{
  "model": "CTC audio transcriber",
  "dataset": "short read English sentences (LibriTTS-R)",
  "hop_length": 160,
  "input": "log_mel",
  "vocab_size": 32,
  "norm": "batchnorm",
  "depths": [3, 6, 6],
  "residual_init": "none",
  "optimizer": "ademamix",
  "beta1": 0.8,
  "alpha": 2,
  "batch_size": 512,
  "lr_schedule": "linear",
  "final_lr_fraction": 0.1,
  "weight_decay": 0.2
}
Rows from block 9 of a small CTC audio transcriber, named by matrix and row number. Rows with one number belong to one channel. Each number is 500 + 40 x the weight over its row's rms, rounded and kept within 0 to 999. All counts start at 0. Numbers have three digits each.
After each channel's rows are labels from the 100 clips, of 14848, where the channel reaches its highest value: "strongest on" is what is common among them. Only what is clearly more common there than usual is listed. The data: short read English sentences (LibriTTS-R).
# convs1: first pointwise conv (model.blocks.9.convs.1.weight, 192x192x1), inputs 96-143
# convs3: second pointwise conv (model.blocks.9.convs.3.weight, 192x192x1, transposed), outputs 96-143

convs1.132:496464489505424479435498554598457500489457524463563502501520515521526514457532552508454550493505452515524606524517465518602507491499496464555582
convs3.132:454491549510496469527559532473488502473460521511566544555486537480501503478473577459490473445383544508506586534472511498570438421479614487577499
strongest on: the word "i"

convs1.3:498517509510531500493538474533480553463490511473488518513511506490499434509519554488447613517508530521508525561481508534614489553432524462518484
convs3.3:506516495498547503507561524467534476540481503538472513524586478510463419539537493533479445546419518443511473489512484439577480461458494500511527
strongest on: the word "said"

convs1.47:515421487492475550430481492543512551447506612525508529497505479474496502478505507553488593541474489450509537502534507492506494546470477466500552
convs3.47:454475510425450546460481556499577514505547482496540496531460449494484538502495507457578537515482543480478503476508441497551489494486536540542469
strongest on: the word "me"

convs1.65:481500574504541523542481545539527516428501517467473478584476435527484518475437512500489519449464476547449474446500554480508567475485490517617517
convs3.65:479450534546534578512520435444526518494419509528464540510512523481549454517510522504542538425640521526496513547475551460557495540512411592467499
strongest on: the word "and"

convs1.159:472491544490466528480534522456490560519519498512500496450529481486480523561532493503594570518417542530566521520468558490498508538505517583506469
convs3.159:605511518520512437531533517524487486447538491549471491554490491537513481497443496494545508537489506482503426482414519430520531439438508518503495
strongest on: the word "i"

convs1.168:534464505505505486439479484522493533518503457492502516484506495520514504543482507485505582491515530485482587503483508489558487497420480509521494
convs3.168:521555431500488452495465532555464529460544520442515497488450485493448517477579499488527535549484592446449416493512549513531515526435453508520505
strongest on: the word "now"

convs1.117:524488574498440493501516516516478492458485510488463447540479503475520521546520457497586463453451501536485441496512459548359500516486463504484524
convs3.117:529474503491426487507520458505542492451493533511518502523553587531549547436477427477568485480491499441505489514536462480475485527480544499522545
strongest on: the word "the"

convs1.69:509530472470541508506429509488573410522449517504521496556513519423486502464471551456491566508484552474495496553460467506552526478524443487455531
convs3.69:476518523512448469452539492574462492488454512487517534470493557519458463573580487571560465478449460558510557555522458484419494558532507469526499
strongest on: the word "was"

convs1.124:440463498448566466527462580512489468532499502505576520432437489502505463527502502537533477509500547542520541526460547484447539477568482552549523
convs3.124:522473439494501530549565468483507478515522471441473463473568504531511485443497474517453407457597546508464505485489517483490464479535479512498488
strongest on: the word "that"

convs1.0:460488516466467599545592504432543451492504480617487457544488549502494565528540489436552522484478560462539517528517436523454506473593531460510457
convs3.0:506486486535479459463514470530472483535499533452436496530572526583574508467454449496444536490431522489497530518515504502463545520544494465472522
strongest on: the word "one"; the word "what"

convs1.177:542487533525469497453548548473487490539519574437504483429426576447481454514521491504542416543535522470515513582543470443430497549432433555470479
convs3.177:460561487545515528538488554458470475529528535505447467462585469515500544542570550578453516538491551491514475491549507508536510510476509554476554
strongest on: the word "and"

convs1.172:523499541453508492618557497531469514528579468483531418542521513454491552479456458458500507552525502479507490498579470521546533527509560485495533
convs3.172:518520534534441488571528516456565489525497515475566510460506507423520549543456524492520478493412531519518555473486478485451542470482493480512500
strongest on: the word "the"

convs1.48:464466590544523540535441534511554568462512514515426491515507517523503493522546510467515495547482473485500516565475501463517475477482470471546524
convs3.48:502526568451446431472476537502504461533543503487462500513515549456472546501442549485502533483502580474592483503476542564511419455515495527457459
strongest on: the word "i"

convs1.75:442559476533516490495522410533513491510492504523496560430459466500489454515490541480543475502436509544432468476497544522443546462506530502513513
convs3.75:544487476518502470490489467471559546521544477491498576499528481478529500488539482496510471442532493516507528538505511479457546436561480489485431
strongest on: the word "was"; the word "he"

convs1.77:460449532409505514512494427546570539495468502504472525556514474493538455471559425505558500463493495411467518543477476481431494472478562469479559
convs3.77:504464555451540481445505507429487567454487503477435488512568517601543503459521537597486463467446528444514530536525542499520546495556478503519491
strongest on: the word "said"

convs1.85:485506506474515474538527455539569467463448535555507504521563599479549622547482519478479421523493451464476509532450507522486524537562449527500526
convs3.85:462450466516466522507473540515537473527434538459495509489547484486485470510548510453506511472556537449511529399529516498555492513461490549470434
strongest on: the word "i"

convs1.25:541520527557462465507535525493516461545450503494526492562519439555479506492488502549529434497461534536522451438451555523376554495453485478561506
convs3.25:509511541464424506488517524557455505500496500493541459542525491509482496505495464428555520472426457504540527503489452492456423529496508494502478
strongest on: the word "i"

convs1.184:527478477497505479470504525528485543506513458504527542478512523523531507521481497498506546463500490463492574495507517509641519501378521475522501
convs3.184:529498488536490507531522469432486453453555523494496523513499498546507459496575517437467457528446510545535464509445560467497461488558514535507418
strongest on: the word "now"; the word "he"

convs1.66:536479555507565587506440416510428474532551478483452550578533498484454492472446469423530504454502528487510477518474545520483580471490470487410429
convs3.66:525544519522533496512490471565525512469397518463557479525453524522515499434463556560495450495406502475529466534447507560434536502460494516511528
strongest on: the word "was"