From a checkpoint of a small CTC audio transcriber.
Model: 1.34M parameters, log mel input, arch quartznet, norm batchnorm, depths [3, 6, 6], widths [192, 192, 192].
Rows from block 3, named by matrix and row number. Each number is 128 + 32 x the weight over its row's rms, rounded and kept within 0 to 255. All counts start at 0. After the name is the row's rms in percent of the matrix's.
# fc1: squeeze-excite reduce (model.blocks.3.se.fc1.weight, 24x192), inputs 0-95
fc1.0 111 [174 162 176 103 117 106 158 117 146 118  61 115 142 152 142 114 196  94 110 119 123 127 112 160 170 134 116 108 122 121 115 176 147 146  85 135 130 135  67 120 128 142 102 113 109 175 143 100 122 181 114 127  87 144 136 107 100 120 172  95 148 126 113 122 119 103 110 130 138 104 139 195 199 125 148 139  97 168 148 126 155 174 166 119 141  84 140 111 114  86 106 104 117 145 128 128]
fc1.1 099 [130 189 158  94 152  90 117 147 141 111  80 107 117 135 166 106 147  98 115 107 118  99 125 120 116 134 144 141 135 102 134 138 103 139 133 134 157 120  84 178 109 142 126 118 184 105 144 117 121 150 142 120 124 154  76 121 120 152 140  82 149 129 116 120 168 158 134 125  94 163 131 114 139  95  59 138  86 134 158 155 139 102 140 126  96  95 117 159  36 106 147  95  45  79 144  93]
fc1.2 090 [ 72 161  39 148 136 155 171  58 110 120 139 163 115 115  85 139 139 142 117 120 130 107 124 150 168 137 121  75 120 119 119 155 151 181 197 108 161 148 123 173 121 115 109 126 117 143 158 117 130  73 153 104 113 101 190 135 114 138 123 147 103 137 110 113 117 102 194 147 106  84 114 134 117 118 131  76 146  88  75 120 135 123 151 125 118 127 161 116 152 165 137 127 192 162 117  87]
fc1.3 102 [176 119 104 105  87 227 124 158 129 151 130 112 117 121 121 140 126 134 126 149 131 141 139 136 152 130  72 148 104 155 210 135 132  73 138 120  78 136 129  92 171 126 184 125  94 103  98 123 135 117 122 140 153 117 101 123 147 111 133  26 106 109 232 150 124 143 163 131 104 127  98 147 133 140 144 141 186  33 100 111 103 134 157  96 165 104  90 120 177  69  97 151  77  76  85 120]
fc1.4 096 [135 109 107 103  96 174  92 140 137 153 129 143 148 129 101 181  96  78 121 136 120 137 121 249 131 134 155  92 135 144 165 121  85 144 162 101 133 154 138  88  98 126 185 110 177  60 104 156 123 167 123 159 129 118 135  96 142 140 134  30  59 117 177 144 107 128 147  83 163 116 109 110 137  98 123 183 149  83  60 117 161 105 158 119 125 118 104 115  70  92 138 145 105 145 115 145]
fc1.5 098 [131 145 104 152 125 152 155 120 135 185 107 155 154 150  88 145  75 112 111 135 106  88 144  58  75 116 113 106  90 114 162 123  48 108 159 127  87 145 122 132 196 117  97 141  55 126 141 122 174  79 161 109 128  80 129 135 130 128 116  41 144 102 101 153 165 129 210 130 137  93 107 135 154 152 125  99 140 206 103 122  64 109 146  74 117 102 122 150 103 122  77 106  80  59 129 105]
fc1.6 123 [118  99 137 141 131 101 128 125 200 158  95 111 184 115 153 177 146 108 126 109 155 113 176 191 110 138 128 131 114 142 135 132 124 171  91 120 141 157 123  74 112 128 116 136 140 123 115 163 206 209 128 233 118 138 153 107 147 117 127  74 146 110  72 161 192 108 115 102 140 113 136 166 139 128 129 135 122 143 186 159 120 130 131 129 136 149 125 126  87 114 108 104 101 128 150 181]
fc1.7 093 [158 117  89 182  86 196 130 111 138  61 145 200 123 117 100 151 102 159 135 112  98 125 120 154 131 128 103 105 103  97 133 126  49 101 198 142  95 157 123 174 217 108 128 167  88 174 106  92 150 128 125  84 129  73 138 140 108 113 143 129 103 146 181 118 127 143 227 150 122 143  97 191  91 118 167 137 126 103  79 157 108  79 136  90 119 100 103 150 135 137 173 162 167 140  98 111]
fc1.8 103 [226 165 110 110 125 215 139 128 117 140  75  90 137 130 134 103 146 182 111 122 115 132 117  87 158 102 108 132 129 159 124 129 174  65 111 126  75 121 132 121 225 139 160 112 107 160  96 110 127 110 121 127 190 181 117 113 138  73 144 150 140 121 114 119 129 140 143 145  90 131 154 137 189 154 111 167  80 119 157 113  88 167 120 114 121 115 116 110 206 142 124 132  92  71 138 123]
fc1.9 103 [177 171 126  98 151 135 109  67 125 161 109 107 101 123 128 141 196 120 103 110  98 107 130 130 151 137 122 133 158 151  76 157 121 117 127 134 169 119 163 111 141 113 157  86 164  68 118 108 118 132  94 159 212 125 163 126 118 107 170 150  95 101 200 138 106 123 113 135 106  93 127 124 145 173 122 143  67 192 172 100 107 210 188 149 118  94  89  98 147 121 111 110 208 142 148 107]
fc1.10 094 [108 147 153 128 144  69  93 122 147 137 125 116 138 133 130 191 157  85  96 121 115  92 135 180 105 121 132 114 130 116 197 139 127 199  90 158 194 120 108 110 105 123  94 140 163 117 105 143 133 111 115 149  92 130 122  94 128 190 105  47 125 122 153 135 160 116 113 100 151 122 170 150 142 138  95 149 108 233 222 135 153 111 173 133 120 113 152 130   2 108 118  97 129 164 113 118]
fc1.11 099 [107  46 153 143 156  67 100 152 110 149 144  89 120  70 165 151 129 155 120 129 146 145 122 119 121 121 124 143 126 142 161 134 184 136  25 154 179 139 145  92  92 148 117 140 141  97 119 134  79 125  87 185 119 124 112 108 123 146  99 124 140 136 153 130 146 138  89  96 126 118 119  96  90 134 106 183 133  81 196 120 171 149 102 167 139 164 123 139  99 128 109 159 138 146 115 134]
fc1.12 094 [ 89 147 111 130 127  58 177 147 124 150 135 131 140 116 159 116 130 110 118 118 128 154 131 191  70 101 137 149  76 107 114  92 121 142  60 112 163 141 104 143  86 132  70 129 173 155 129 166 101  90 110 158  70 115 128 128 144 122 111 189 152 129  70 119 119 126  79 108 136 124 152 153 103  99  99  67 138  97 133 153 165  92 119 146 109 157 154 118 148 122 136  90  79 162 138 131]
fc1.13 094 [ 91 116 133 135 168  60 116 112 106 148 103  77  95 116 164 139 109 109 124 121 149  97 133  70 125 128 109 163 146 150 118 121 218 112  96 113 143 111 176 141 112 105  99  95 159  18 103 130 102  92  79 142 198 151 118 116 131  92 163 182  89 118  98 122  99 125  64 105  81 123 108 121 119 143 125 154 119 165 142 131  95 176  88 136 110 122 108 154 136 124 125 117 141  98 154 106]
fc1.14 107 [120 138 117 203 115 112 103 124 129 107 122 106 158  93 151  71 179 153 112 131 152 111 144  62 113 142 121 151 100 124 127 128 136 113 124 117 113 113 137 118 127 127 123  84 111 162  96 127 108 124 118 150 130 184  63 158 142  98 109 204 151 115  99 154 174  92 126 123 122 149 137 106 101 126 113 177  92  75 213 145 114 144  98 132 138 231 139 158 106  95  94 129 138 132 194 151]
fc1.15 110 [143 130 124 140 130 163 144 102  93 128 124 118 131 111 113 106 119 213 123 135 116 137 127   0 125 116 167 137  94 127 117  90 104 101 129 114  73 130 142 142 141 116 147 111  69 168  94 124 127  97 166 108 130 130 131 129 127  76  84 230 155 122 126 118 128 119 153 139 126  97 145  81 147 117 127 126 128  43 108 110  96 119  89 115 101 156 133 136 147 166 130 155 140  87 171 109]
fc1.16 102 [177 128  76 171 100 165 153 113 113 105 143 155 130 129 101  98 103 161 166  88 116 143 129 115 106 108 219 101 125 113 142 105  96  83 133 105  60 126 149 144 221 140 147 173 104 171 110 117 139 165 140 107  96 113 123 131 143  73 117 220 128 153  83 125 133 125 149  99 140 140 136 137 122  96 150 163 153  35  79 168  77 112 105 123 115 116 106 146 178 193 146 137 100 111 184 138]
fc1.17 110 [200 168 112  97 122 191 124 105 107 173 107 137 144 139  97  98 107 153 113 153 108 106 157  61 110 113 153 112 132 159 119 143  93 100 151 128  78 121 176 123 224  99 151 107  99 134 147 114 161 119 182 124 188 140 138 119 114  90 118 170 109 114 122 147 141 116 158 120 111 108 114 154 182 143 116 115 122 101 124 116  86 135 125 104 128 106 113 133 168 158 128 137 150  89 137 134]
fc1.18 105 [115 115  79 135 123 131 146  84 106 106 131 170 106  82 109 114 163 197 127 158 125  97 170   7 132 132  71 121  95 153 158 132 109 126 125 125  84 151 141 123 187  96  80 111  41 121 142  99 116  92 155 140 182 111 185 146 127 122 102 126 130  81 139 138 164 126 179 120  67 124  92 184 135 144 106  63 106 167 109 126  69 129 136 126 131 120 115 136 178 114  98 123 165  75 111  88]
fc1.19 089 [ 97  95 100 170 150 128 114 127 122  97 113 113 101 133 167 109 125 168 150 108 119 147 134 117 133 129 165 158 146 139 117  79 136 124 132 112  86 169 171 157  94 123 170 109 160  93 110 153  93 134 124 125 159 143 153 147 154  80 101 224 125 150 175 135 118 139 101  98 124 136 138  81  73  90  89 140 103   0  88 136 150 107 126 118  86 132 113 129 152 146 188 133  97  71 163 119]
fc1.20 094 [ 88 112 131 130 195 113 166  90 138 164 133 122 127 114 127 169 175 128  86 134 123 109 157 195 103 117 111 123  96 122  96 159  77 197 141 142 184 169 137  94 114  71  75 105 164 121 138 142 122  49 102 162 153  96 200 138 100 122 146 174 140 114 140 143 138 108 152 137 132  85 110 181 112 172 151  54 103 238 166 120 137 111 132 137 128 174 143  97 173 109 109 103 224 219 105 136]
fc1.21 097 [139  93 143 115  91 185 149 108 126  86 144 113 152 102  70 162 135 175 151 118 157 140 101 200 189 138 120  69 164 133 158 136 163 117 108  70  77 112 117  93 136 156 109 160 125 175 112 114 140 175 119  91 118 123 126 112 112 108  91  92  88 128 133 118 120 133 146 120 139 127 130 104 134 128 173 216 152  72 141 106 104 127  99 138 137 131 132  95 148 110 103 153 172 165 136 145]
fc1.22 086 [123 120 151 131 138 131 122 203 108 122 185 115 114 156 159  82  86 119 126 116 121 153  96 182  92  89 137 136 149 119 120 110 157 112  63 139 115 116 107 147  75 126  68 135 152 132 151 138 101 120 141 116  73 119  97  83 132 168 132 199 125 159  99  93 103 191  75  96 138 125 142 110  81  89 128  71 130  87 111 138 183 106 114 149 126 149 146  86 122  98 185 151  93 181 103 127]
fc1.23 094 [155 106 152 138 117 118 141  85 137 103 140 167 120 160  98 134  85 137 117 116  95 113 133  86  99 113 102 112 116  95 128 120  26 117 145 145  86 147 118 136 172  99  54 153  57 153 134  85 136 133 112 102  91  52 135 139 103 140 126 122 134 108 130 123 118 136 158 142 157 102  94 173 109 138 201  99 136 255  85 127  82 127 117  93 133 103  98 117 135 135  96 117 207 153 104 130]