{"model": "CTC audio transcriber", "dataset": "short read English sentences (LibriTTS-R)", "train_examples": 26041, "n_mels": 40, "optimizer": "ademamix", "weight_decay": 0.2}
Rows from block 8 of a small CTC audio transcriber, named by matrix and row number. Rows with one number belong to one channel. Each number is 128 + 32 x the weight over its row's rms, rounded and kept within 0 to 255. All counts start at 0. Numbers have three digits each.
After each channel's rows are labels from the 100 clips, of 14848, where the channel reaches its highest value: "top examples" is what is common among them; "loudest band" is the band of the loudest frequency at the time of the peak. Only what is clearly more common there than usual is listed. The data: short read English sentences (LibriTTS-R).
# convs1: first pointwise conv (model.blocks.8.convs.1.weight, 192x192x1), inputs 96-191
# convs3: second pointwise conv (model.blocks.8.convs.3.weight, 192x192x1, transposed), outputs 96-191

convs1.184:126117123129108133130120126128129128128135136118105117134133133121123136112112131128109127125122117127128131123126110127132138108115126125137135116124124112132121127122000117133122137135134119128114129116116119135125109128115118121127138116137107133111127134135126119145135109132124140112
convs3.184:103110106124116141052134141121094087248111077109139145157156147089124110124132115138074089112197160169180096096158134112115131138118143157130159106141099144099040164093098175172187160116172117035072115091153128138089139119080088140126101110124160114116136159180119118069110101125106072132
top examples: the word "mr"; the word "said"
loudest band: 4000 to 8000 Hz

convs1.47:133130118133127126135122132135120124120130123128128131127129129127127124123122127132135130129128124133127126120129132134125126122128127126119130133111139129123128119132255115125139129130122130132124136124129131125128126119132142126121124129127124124121138133128127130134114127124133128132
convs3.47:130140097093119154201103120139155139086076166138117107086137178142120063141132123105164069165105138065119079143108141148181141115137150138153108150160092170075117049118235048129127157182119167122115098106141123118111121122116155137140151157122064144141144083082133144185099152138131127139
top examples: the word "you"; text has "will"
loudest band: 250 to 500 Hz

convs1.94:123150120119120130112112090128117116131124112142128160146141131125146122133127135130116110157137132120124113142127100136145135122135143110131130158123123125138128108124255101125146103133162114136120104129109127137142147105141151123133127119152136118129106138123129125131117113144129152103
convs3.94:144128159114127174169138121122161129112098128129118114077177138114172117114160087104114093192179164092090182173139158169179098102174113170110113189164100138116121132149168104123127168200129117116125072136131107086149149164148131097112126122105139162167133116121113144100101200129090135147
top examples: the word "was"; the word "it"
loudest band: 4000 to 8000 Hz

convs1.162:118134137132133136136128125195166150145112104088164090153079164115165147135104120140075109142147112129133172147117157125138067131104071105134147177187091152098125138135000143150120143097144154118140102141128146095130135190138157144113126161164157128154140071119103171156104147156140178108
convs3.162:040165132135141125139109077199116122153138105130084176146097122118102147126095123145124085093108125168209127097113127223120107139124075144134132129125120165118130108121114174119133136255144111114171194072164109110185136181095123094117127091119151192116080129087128145165095154119181100097
top examples: the word "he"; the word "she"
loudest band: 1000 to 2000 Hz

convs1.175:125126129146104126105116166161130169093140149139155110103051133153091153147143081118104117094176072146128142128158154145105107122135071086094161159172176131155117126174000141144095158140144075192146153111092127121136175097115109167107168154126111149178097128128161141123111147155139137123
convs3.175:158157160072164148143177114092188094177083115147090119056162149145094120166069162155166162127107120111108093086092074175124173143157136172137147127080091124161177124125131133109138166118177133139088133161130119118138166149106099040107188148141116137146174114160120169148138182082099155131
top examples: the word "you"
loudest band: 250 to 500 Hz

convs1.101:123147112139132135116114144150119142132130122119121126115121127129123136136136121106140104147109137156131141128134128133130121122117138122144118116127141112121123139143255134129139106135122134120125120131150151133140111133130107124107132120118117127127114132141121124126143139143126147125
convs3.101:117146154147119123155127152127131178110158123132119112094137169160096181179124134073111091084060131052151144171136104142103145110145146156150119145113092172137148084106171095135100237149107148135084154111104086121115153119157092136154156125104085144141138103087080114132127110129144124099
top examples: the word "the"
loudest band: 250 to 500 Hz

convs1.68:113109127103101159124109124138132131118120131134105117137137152112112124137097099103129108112115121137138144112149140120136113118123131126103127136130149126092117120137000103084133148143141134141119139137144090098124130135144163139121130118161113120138142131114097127129122135115105131120
convs3.68:099114149080127109116088156099130077195125112131150104173094147125140131109131170142168110094127155109139151101111103144074173100129154116120123103161069139153184084142083049062159152147145111116133089088119122080095080096118101099163184124100136165135176125121121094126093122118142165084
top examples: the word "had"
loudest band: 500 to 1000 Hz

convs1.8:127140131123126129128128132127131123128127129130129133122131131126129122128126126126129121125125133125125126131126130131128128128127129129130129126122128125126128126132255128130130130129134131130126125130130128124125135127125128128129125127132126126128124128127126126127123126123129133128
convs3.8:141111101135135193146114120083140098148174170119117091101129107132096096110178160183188114136101147118130087113120100119172081144124124154132110112127126121080181129108089046168109146113119178119126127153072167111160120131116187134191173120119145111120137131132132086107110090119192133073
top examples: the word "she"
loudest band: 250 to 500 Hz

convs1.164:139101140104138112198147186160079129136122142129120185128121166083143132122091163157121108116073119096119140201186086147109105158157123138193123092130183141124127102107000119123141070143147122148125137137123116114101190090107120193183176101162089135086111117162144140151176106133139148093
convs3.164:100128128157084158109111115102128077065175108099074075136133127111074075092132136142127145113128103083145096172140139128073151128116072159124142115091046124116107029093086085174074117122071153078139089122121080147114125186087097090109171052086111089124144094161118121134151100099075058135
top examples: the word "she"; the word "you"
loudest band: 250 to 500 Hz

convs1.4:118123114151159141144137122135119115134103128097130131130105149160121119122120139138123133131135119130128119114124134153115127133134150115130109129109134135139129092132255120119128132131140133105130143122117135105116128128128137135120121141126115169123124138136111128132123124120118125128
convs3.4:104085138143147129060093135074156141166177131125079145128079148091124178148102098086134156110167099201147120137140141109105108111100073171102128103087110136120092129143043229112131151141161117065154140142102114118107106105045110135140146126102173157147126138101134118052104111161113097131
top examples: the word "of"; the word "if"
loudest band: 250 to 500 Hz

convs1.46:124129124125100111118201171165174132139100149139148137113113134112095152117144122098138123152129125154146129125145120122118134114103160134112110115095155120135133134134000110126093140136190160124102109138120125133116182108149115138136134102119150110123119162162119120134114109093138133129
convs3.46:099126194127166202073103112089098098105073104108142157075148115149144102129095200124133092113026108160194114115106119153108117122136136112073107140158153107105116121102161076159136119154189101084090062095135159155146206084139146135164141075125094115081119087148128124106076141139152113127
top examples: the word "who"
loudest band: 250 to 500 Hz

convs1.50:140137130134138126133118132132131134136130126125145121122125117124135141132141119142132116123140126150135119132123132125133128129121134146125129106122132126129138136127255120119128121124115128113128125136142118132135118122133115145118121135127114139117115131124123106131138131112126113146
convs3.50:179095126163151133154148113099129123214139143142112157110123213108182157076133142133145147109116140137125094137081158123125123114134126175118128121134139124117097118131067162128063139172134143168114104125133155165150142064142098144128087099122102136167121202107129145195162140142128154095
top examples: the word "nothing"
loudest band: 250 to 500 Hz

convs1.147:127129132127126129133121126118135126136121127136125129127141133128129126122124135122141122132120123132128125123122132125118133129118136124127128121130130125133131134134255126139122129133123130129122115123125132133133127128129126130128120125129133124126134137120127130136127124128130142131
convs3.147:154140132111117159180133109066105085119161187082203109100142151126164128108157121196088169108133113112125097114063129152140125088099086133199134116125129054137125130122166159159114102103186088151121149087089141133160151157135187119196118111136127106132123151114107162199121134102173111165
top examples: the word "of"
loudest band: 4000 to 8000 Hz

convs1.74:069117126142120129181148180149109124105132130136121116120145084093201146125166141114127066111111130121142130155134158151113145138113081116108131122152103136132097102094255106103134122099146147099127063134177113118127129157130195125158160167137143156054120124120207098156114097098107143145
convs3.74:086089093125167101079078114075105093111156155116152153166130102072104139125115124151053130151108140182085096116115155130108114157122074072139103184135076101152088113122118247145172103094097200052159112143141112104137126086134100113171146147135139146133081197116104132083095140128156110131
top examples: the word "mr"
loudest band: 2000 to 4000 Hz

convs1.127:125115115126114134120127138114134122126121128116123128130131117134128139127133113129118137148141125144112134136135135125140129127125130145141134135128111128119136114116000138133145146138125127130148127114136126109138113128111132125135127142122120130125155132124128136125128127131128125125
convs3.127:146097089147136169093127149114135130165121180085103162097133150101124122161139082128152144088116129076121074136115115136076160170140157138141147076174095161120072075107076114103221111104168111147104151070133126094144093093128150139094067082104106120158118132076177163121092118131099127097
top examples: the word "to"
loudest band: 250 to 500 Hz

convs1.1:120121131148130151110138142179120155158115152135155102059080179117172162142152140103115078134108110128139161107147178152096114109088083114078167132130140147085110141168000124150133126119126088157165135151084155097108144169213156147131116155079143146111128135096110126143170145115126148118
convs3.1:105091105133089092113099073176130065109205134126211171176098119140107128156087097125119079125097136195111157151130146165154117100119079085134068198132111133107108080131139168080118145117122155065119138159097115143128116132088114119102151102130162144140106133113120112081114128200127042109
top examples: the word "to"
loudest band: 250 to 500 Hz

convs1.25:133090169104096153114111173099140106117125112131129129145138114145152152138092123109092117094119166136096116137109140133114150128134105141129153120157100139101138102118255120146153173125147144164127141146119119128135106157122156164151122134142180156092152131118099137104142116136128130133
convs3.25:133170127134159144182106076162182107127157127110132098120150110120158080126081112159135145111177228154143126103114190112143101147095066149148161123173135103157139081143113061177063122092133167140111127097120155152084139144167223157110165127110113117083097168130095127131151142125126156047
top examples: the word "she"
loudest band: 250 to 500 Hz

convs1.24:142108162140104134109125147135120152112146128170121155122122135136145114112142139119102105129102141104127165135118131154120143144124122119108095137125130106113149111158000099118129120134111124132111094106124121126098117122129096130100098133081131112140123120124119141120149091107135134136
convs3.24:130145104118083166216147144129154096119106140167126101073133123142173118141091119100180146100080122110088167129135112138084181107159125140130132115182123128160138139157096141104142133125118049161091165150112123090145124156093222105165124095161132134126141117175186141074131124066202137151
top examples: the word "she"
loudest band: 250 to 500 Hz

convs1.116:154107095169096148115123079114096129138136136153107166118103097132107170109154141110108115107141095162136131142124153163125144126150146142106124092128097134075179128091000146113092114162147131139138080116171119136123156124118112134134119117114150124129109101103119132104140127118133090113
convs3.116:137083125102142136134066109094127100138141149115118140163147135131158156108084159121102121156106076100136076145156120084136116041161151111094104105106055099065149144092113011146156144137137087101158091112114090138154135114096070158114107097085077141076162096119105123127124119160108110160
top examples: the word "he"
loudest band: 250 to 500 Hz

convs1.60:125125114128111137121116162119133124093110153135113121166122123110142124113085126128083104135118104118111151141123155144131079113110149079106124122152150127141120127138255124147118138123126105169128116122122104125117132146139122114093107142131126139129150118157137133126129137138109117117
convs3.60:191226142132146174216162149116142134156105195195145122150174102126111131141148146091180082139090155102089131142125097088142145116088193101156116107173146179081177147147204069160114134135153135156121147127114150143116143127189168126156105108115063110121140069146112151190153126122076144147
top examples: the word "that"
loudest band: 500 to 1000 Hz

convs1.65:127133130168077121092034163147120154136136114112083131140101201128116151179136127146085091120148094096152133154120155136072121124130136122128183176145115123165144139128241113121146126114099113181135129129096151117104169133095144182127157148145136116187088088132114100147078089151109125165
convs3.65:178146141200121132108136140063115143187180141116130124088133071124081155152149155137148153103113095084103118145092102019125138112145134067148135187139147096116133112157086138146136145101109208102086184140074157156128159110116131147113067155140136145132173133068163089131126145120147167136
top examples: the word "was"; the word "he"
loudest band: 250 to 500 Hz

convs1.87:124144121118123116129131125144140134122130132125133114130142122121128139122136138139126114125129124123128146133122132135131111144131115135121126117131123121132127134097000121122136127128131118125130120111121142124126129118129131126117123129112125121130137117108131128134131127137154137124
convs3.87:130148106116131133153151106142084105105096102149094143147157114147144064125129144151102079126057114093116125092146119110148095099120148119147045096152131132109131112177141000121070114144061137182071129144077122124086094124140159142123143117148059128145097081179137126157118179126109126132
top examples: the word "the"
loudest band: 500 to 1000 Hz

convs1.67:107158148137078165144179097211197132116157088190108183167146130115162087136150111107130129145180093159103168199151127084157151081115138131119142134091128086120130183137199143105111160107187123163126112138063140163130181124129175147116157121162139114151123180167150117059099110125192121147
convs3.67:139120170151122146108177135113106093156139143156194127163141128217146154175162122171116159099165087097143158193181113114150063173162170140112106104110159134162167161099099135137169149184199147107166160162152148060167126156109095115152125132185103143129121100104085131100149165103075073161
top examples: the word "you"
loudest band: 250 to 500 Hz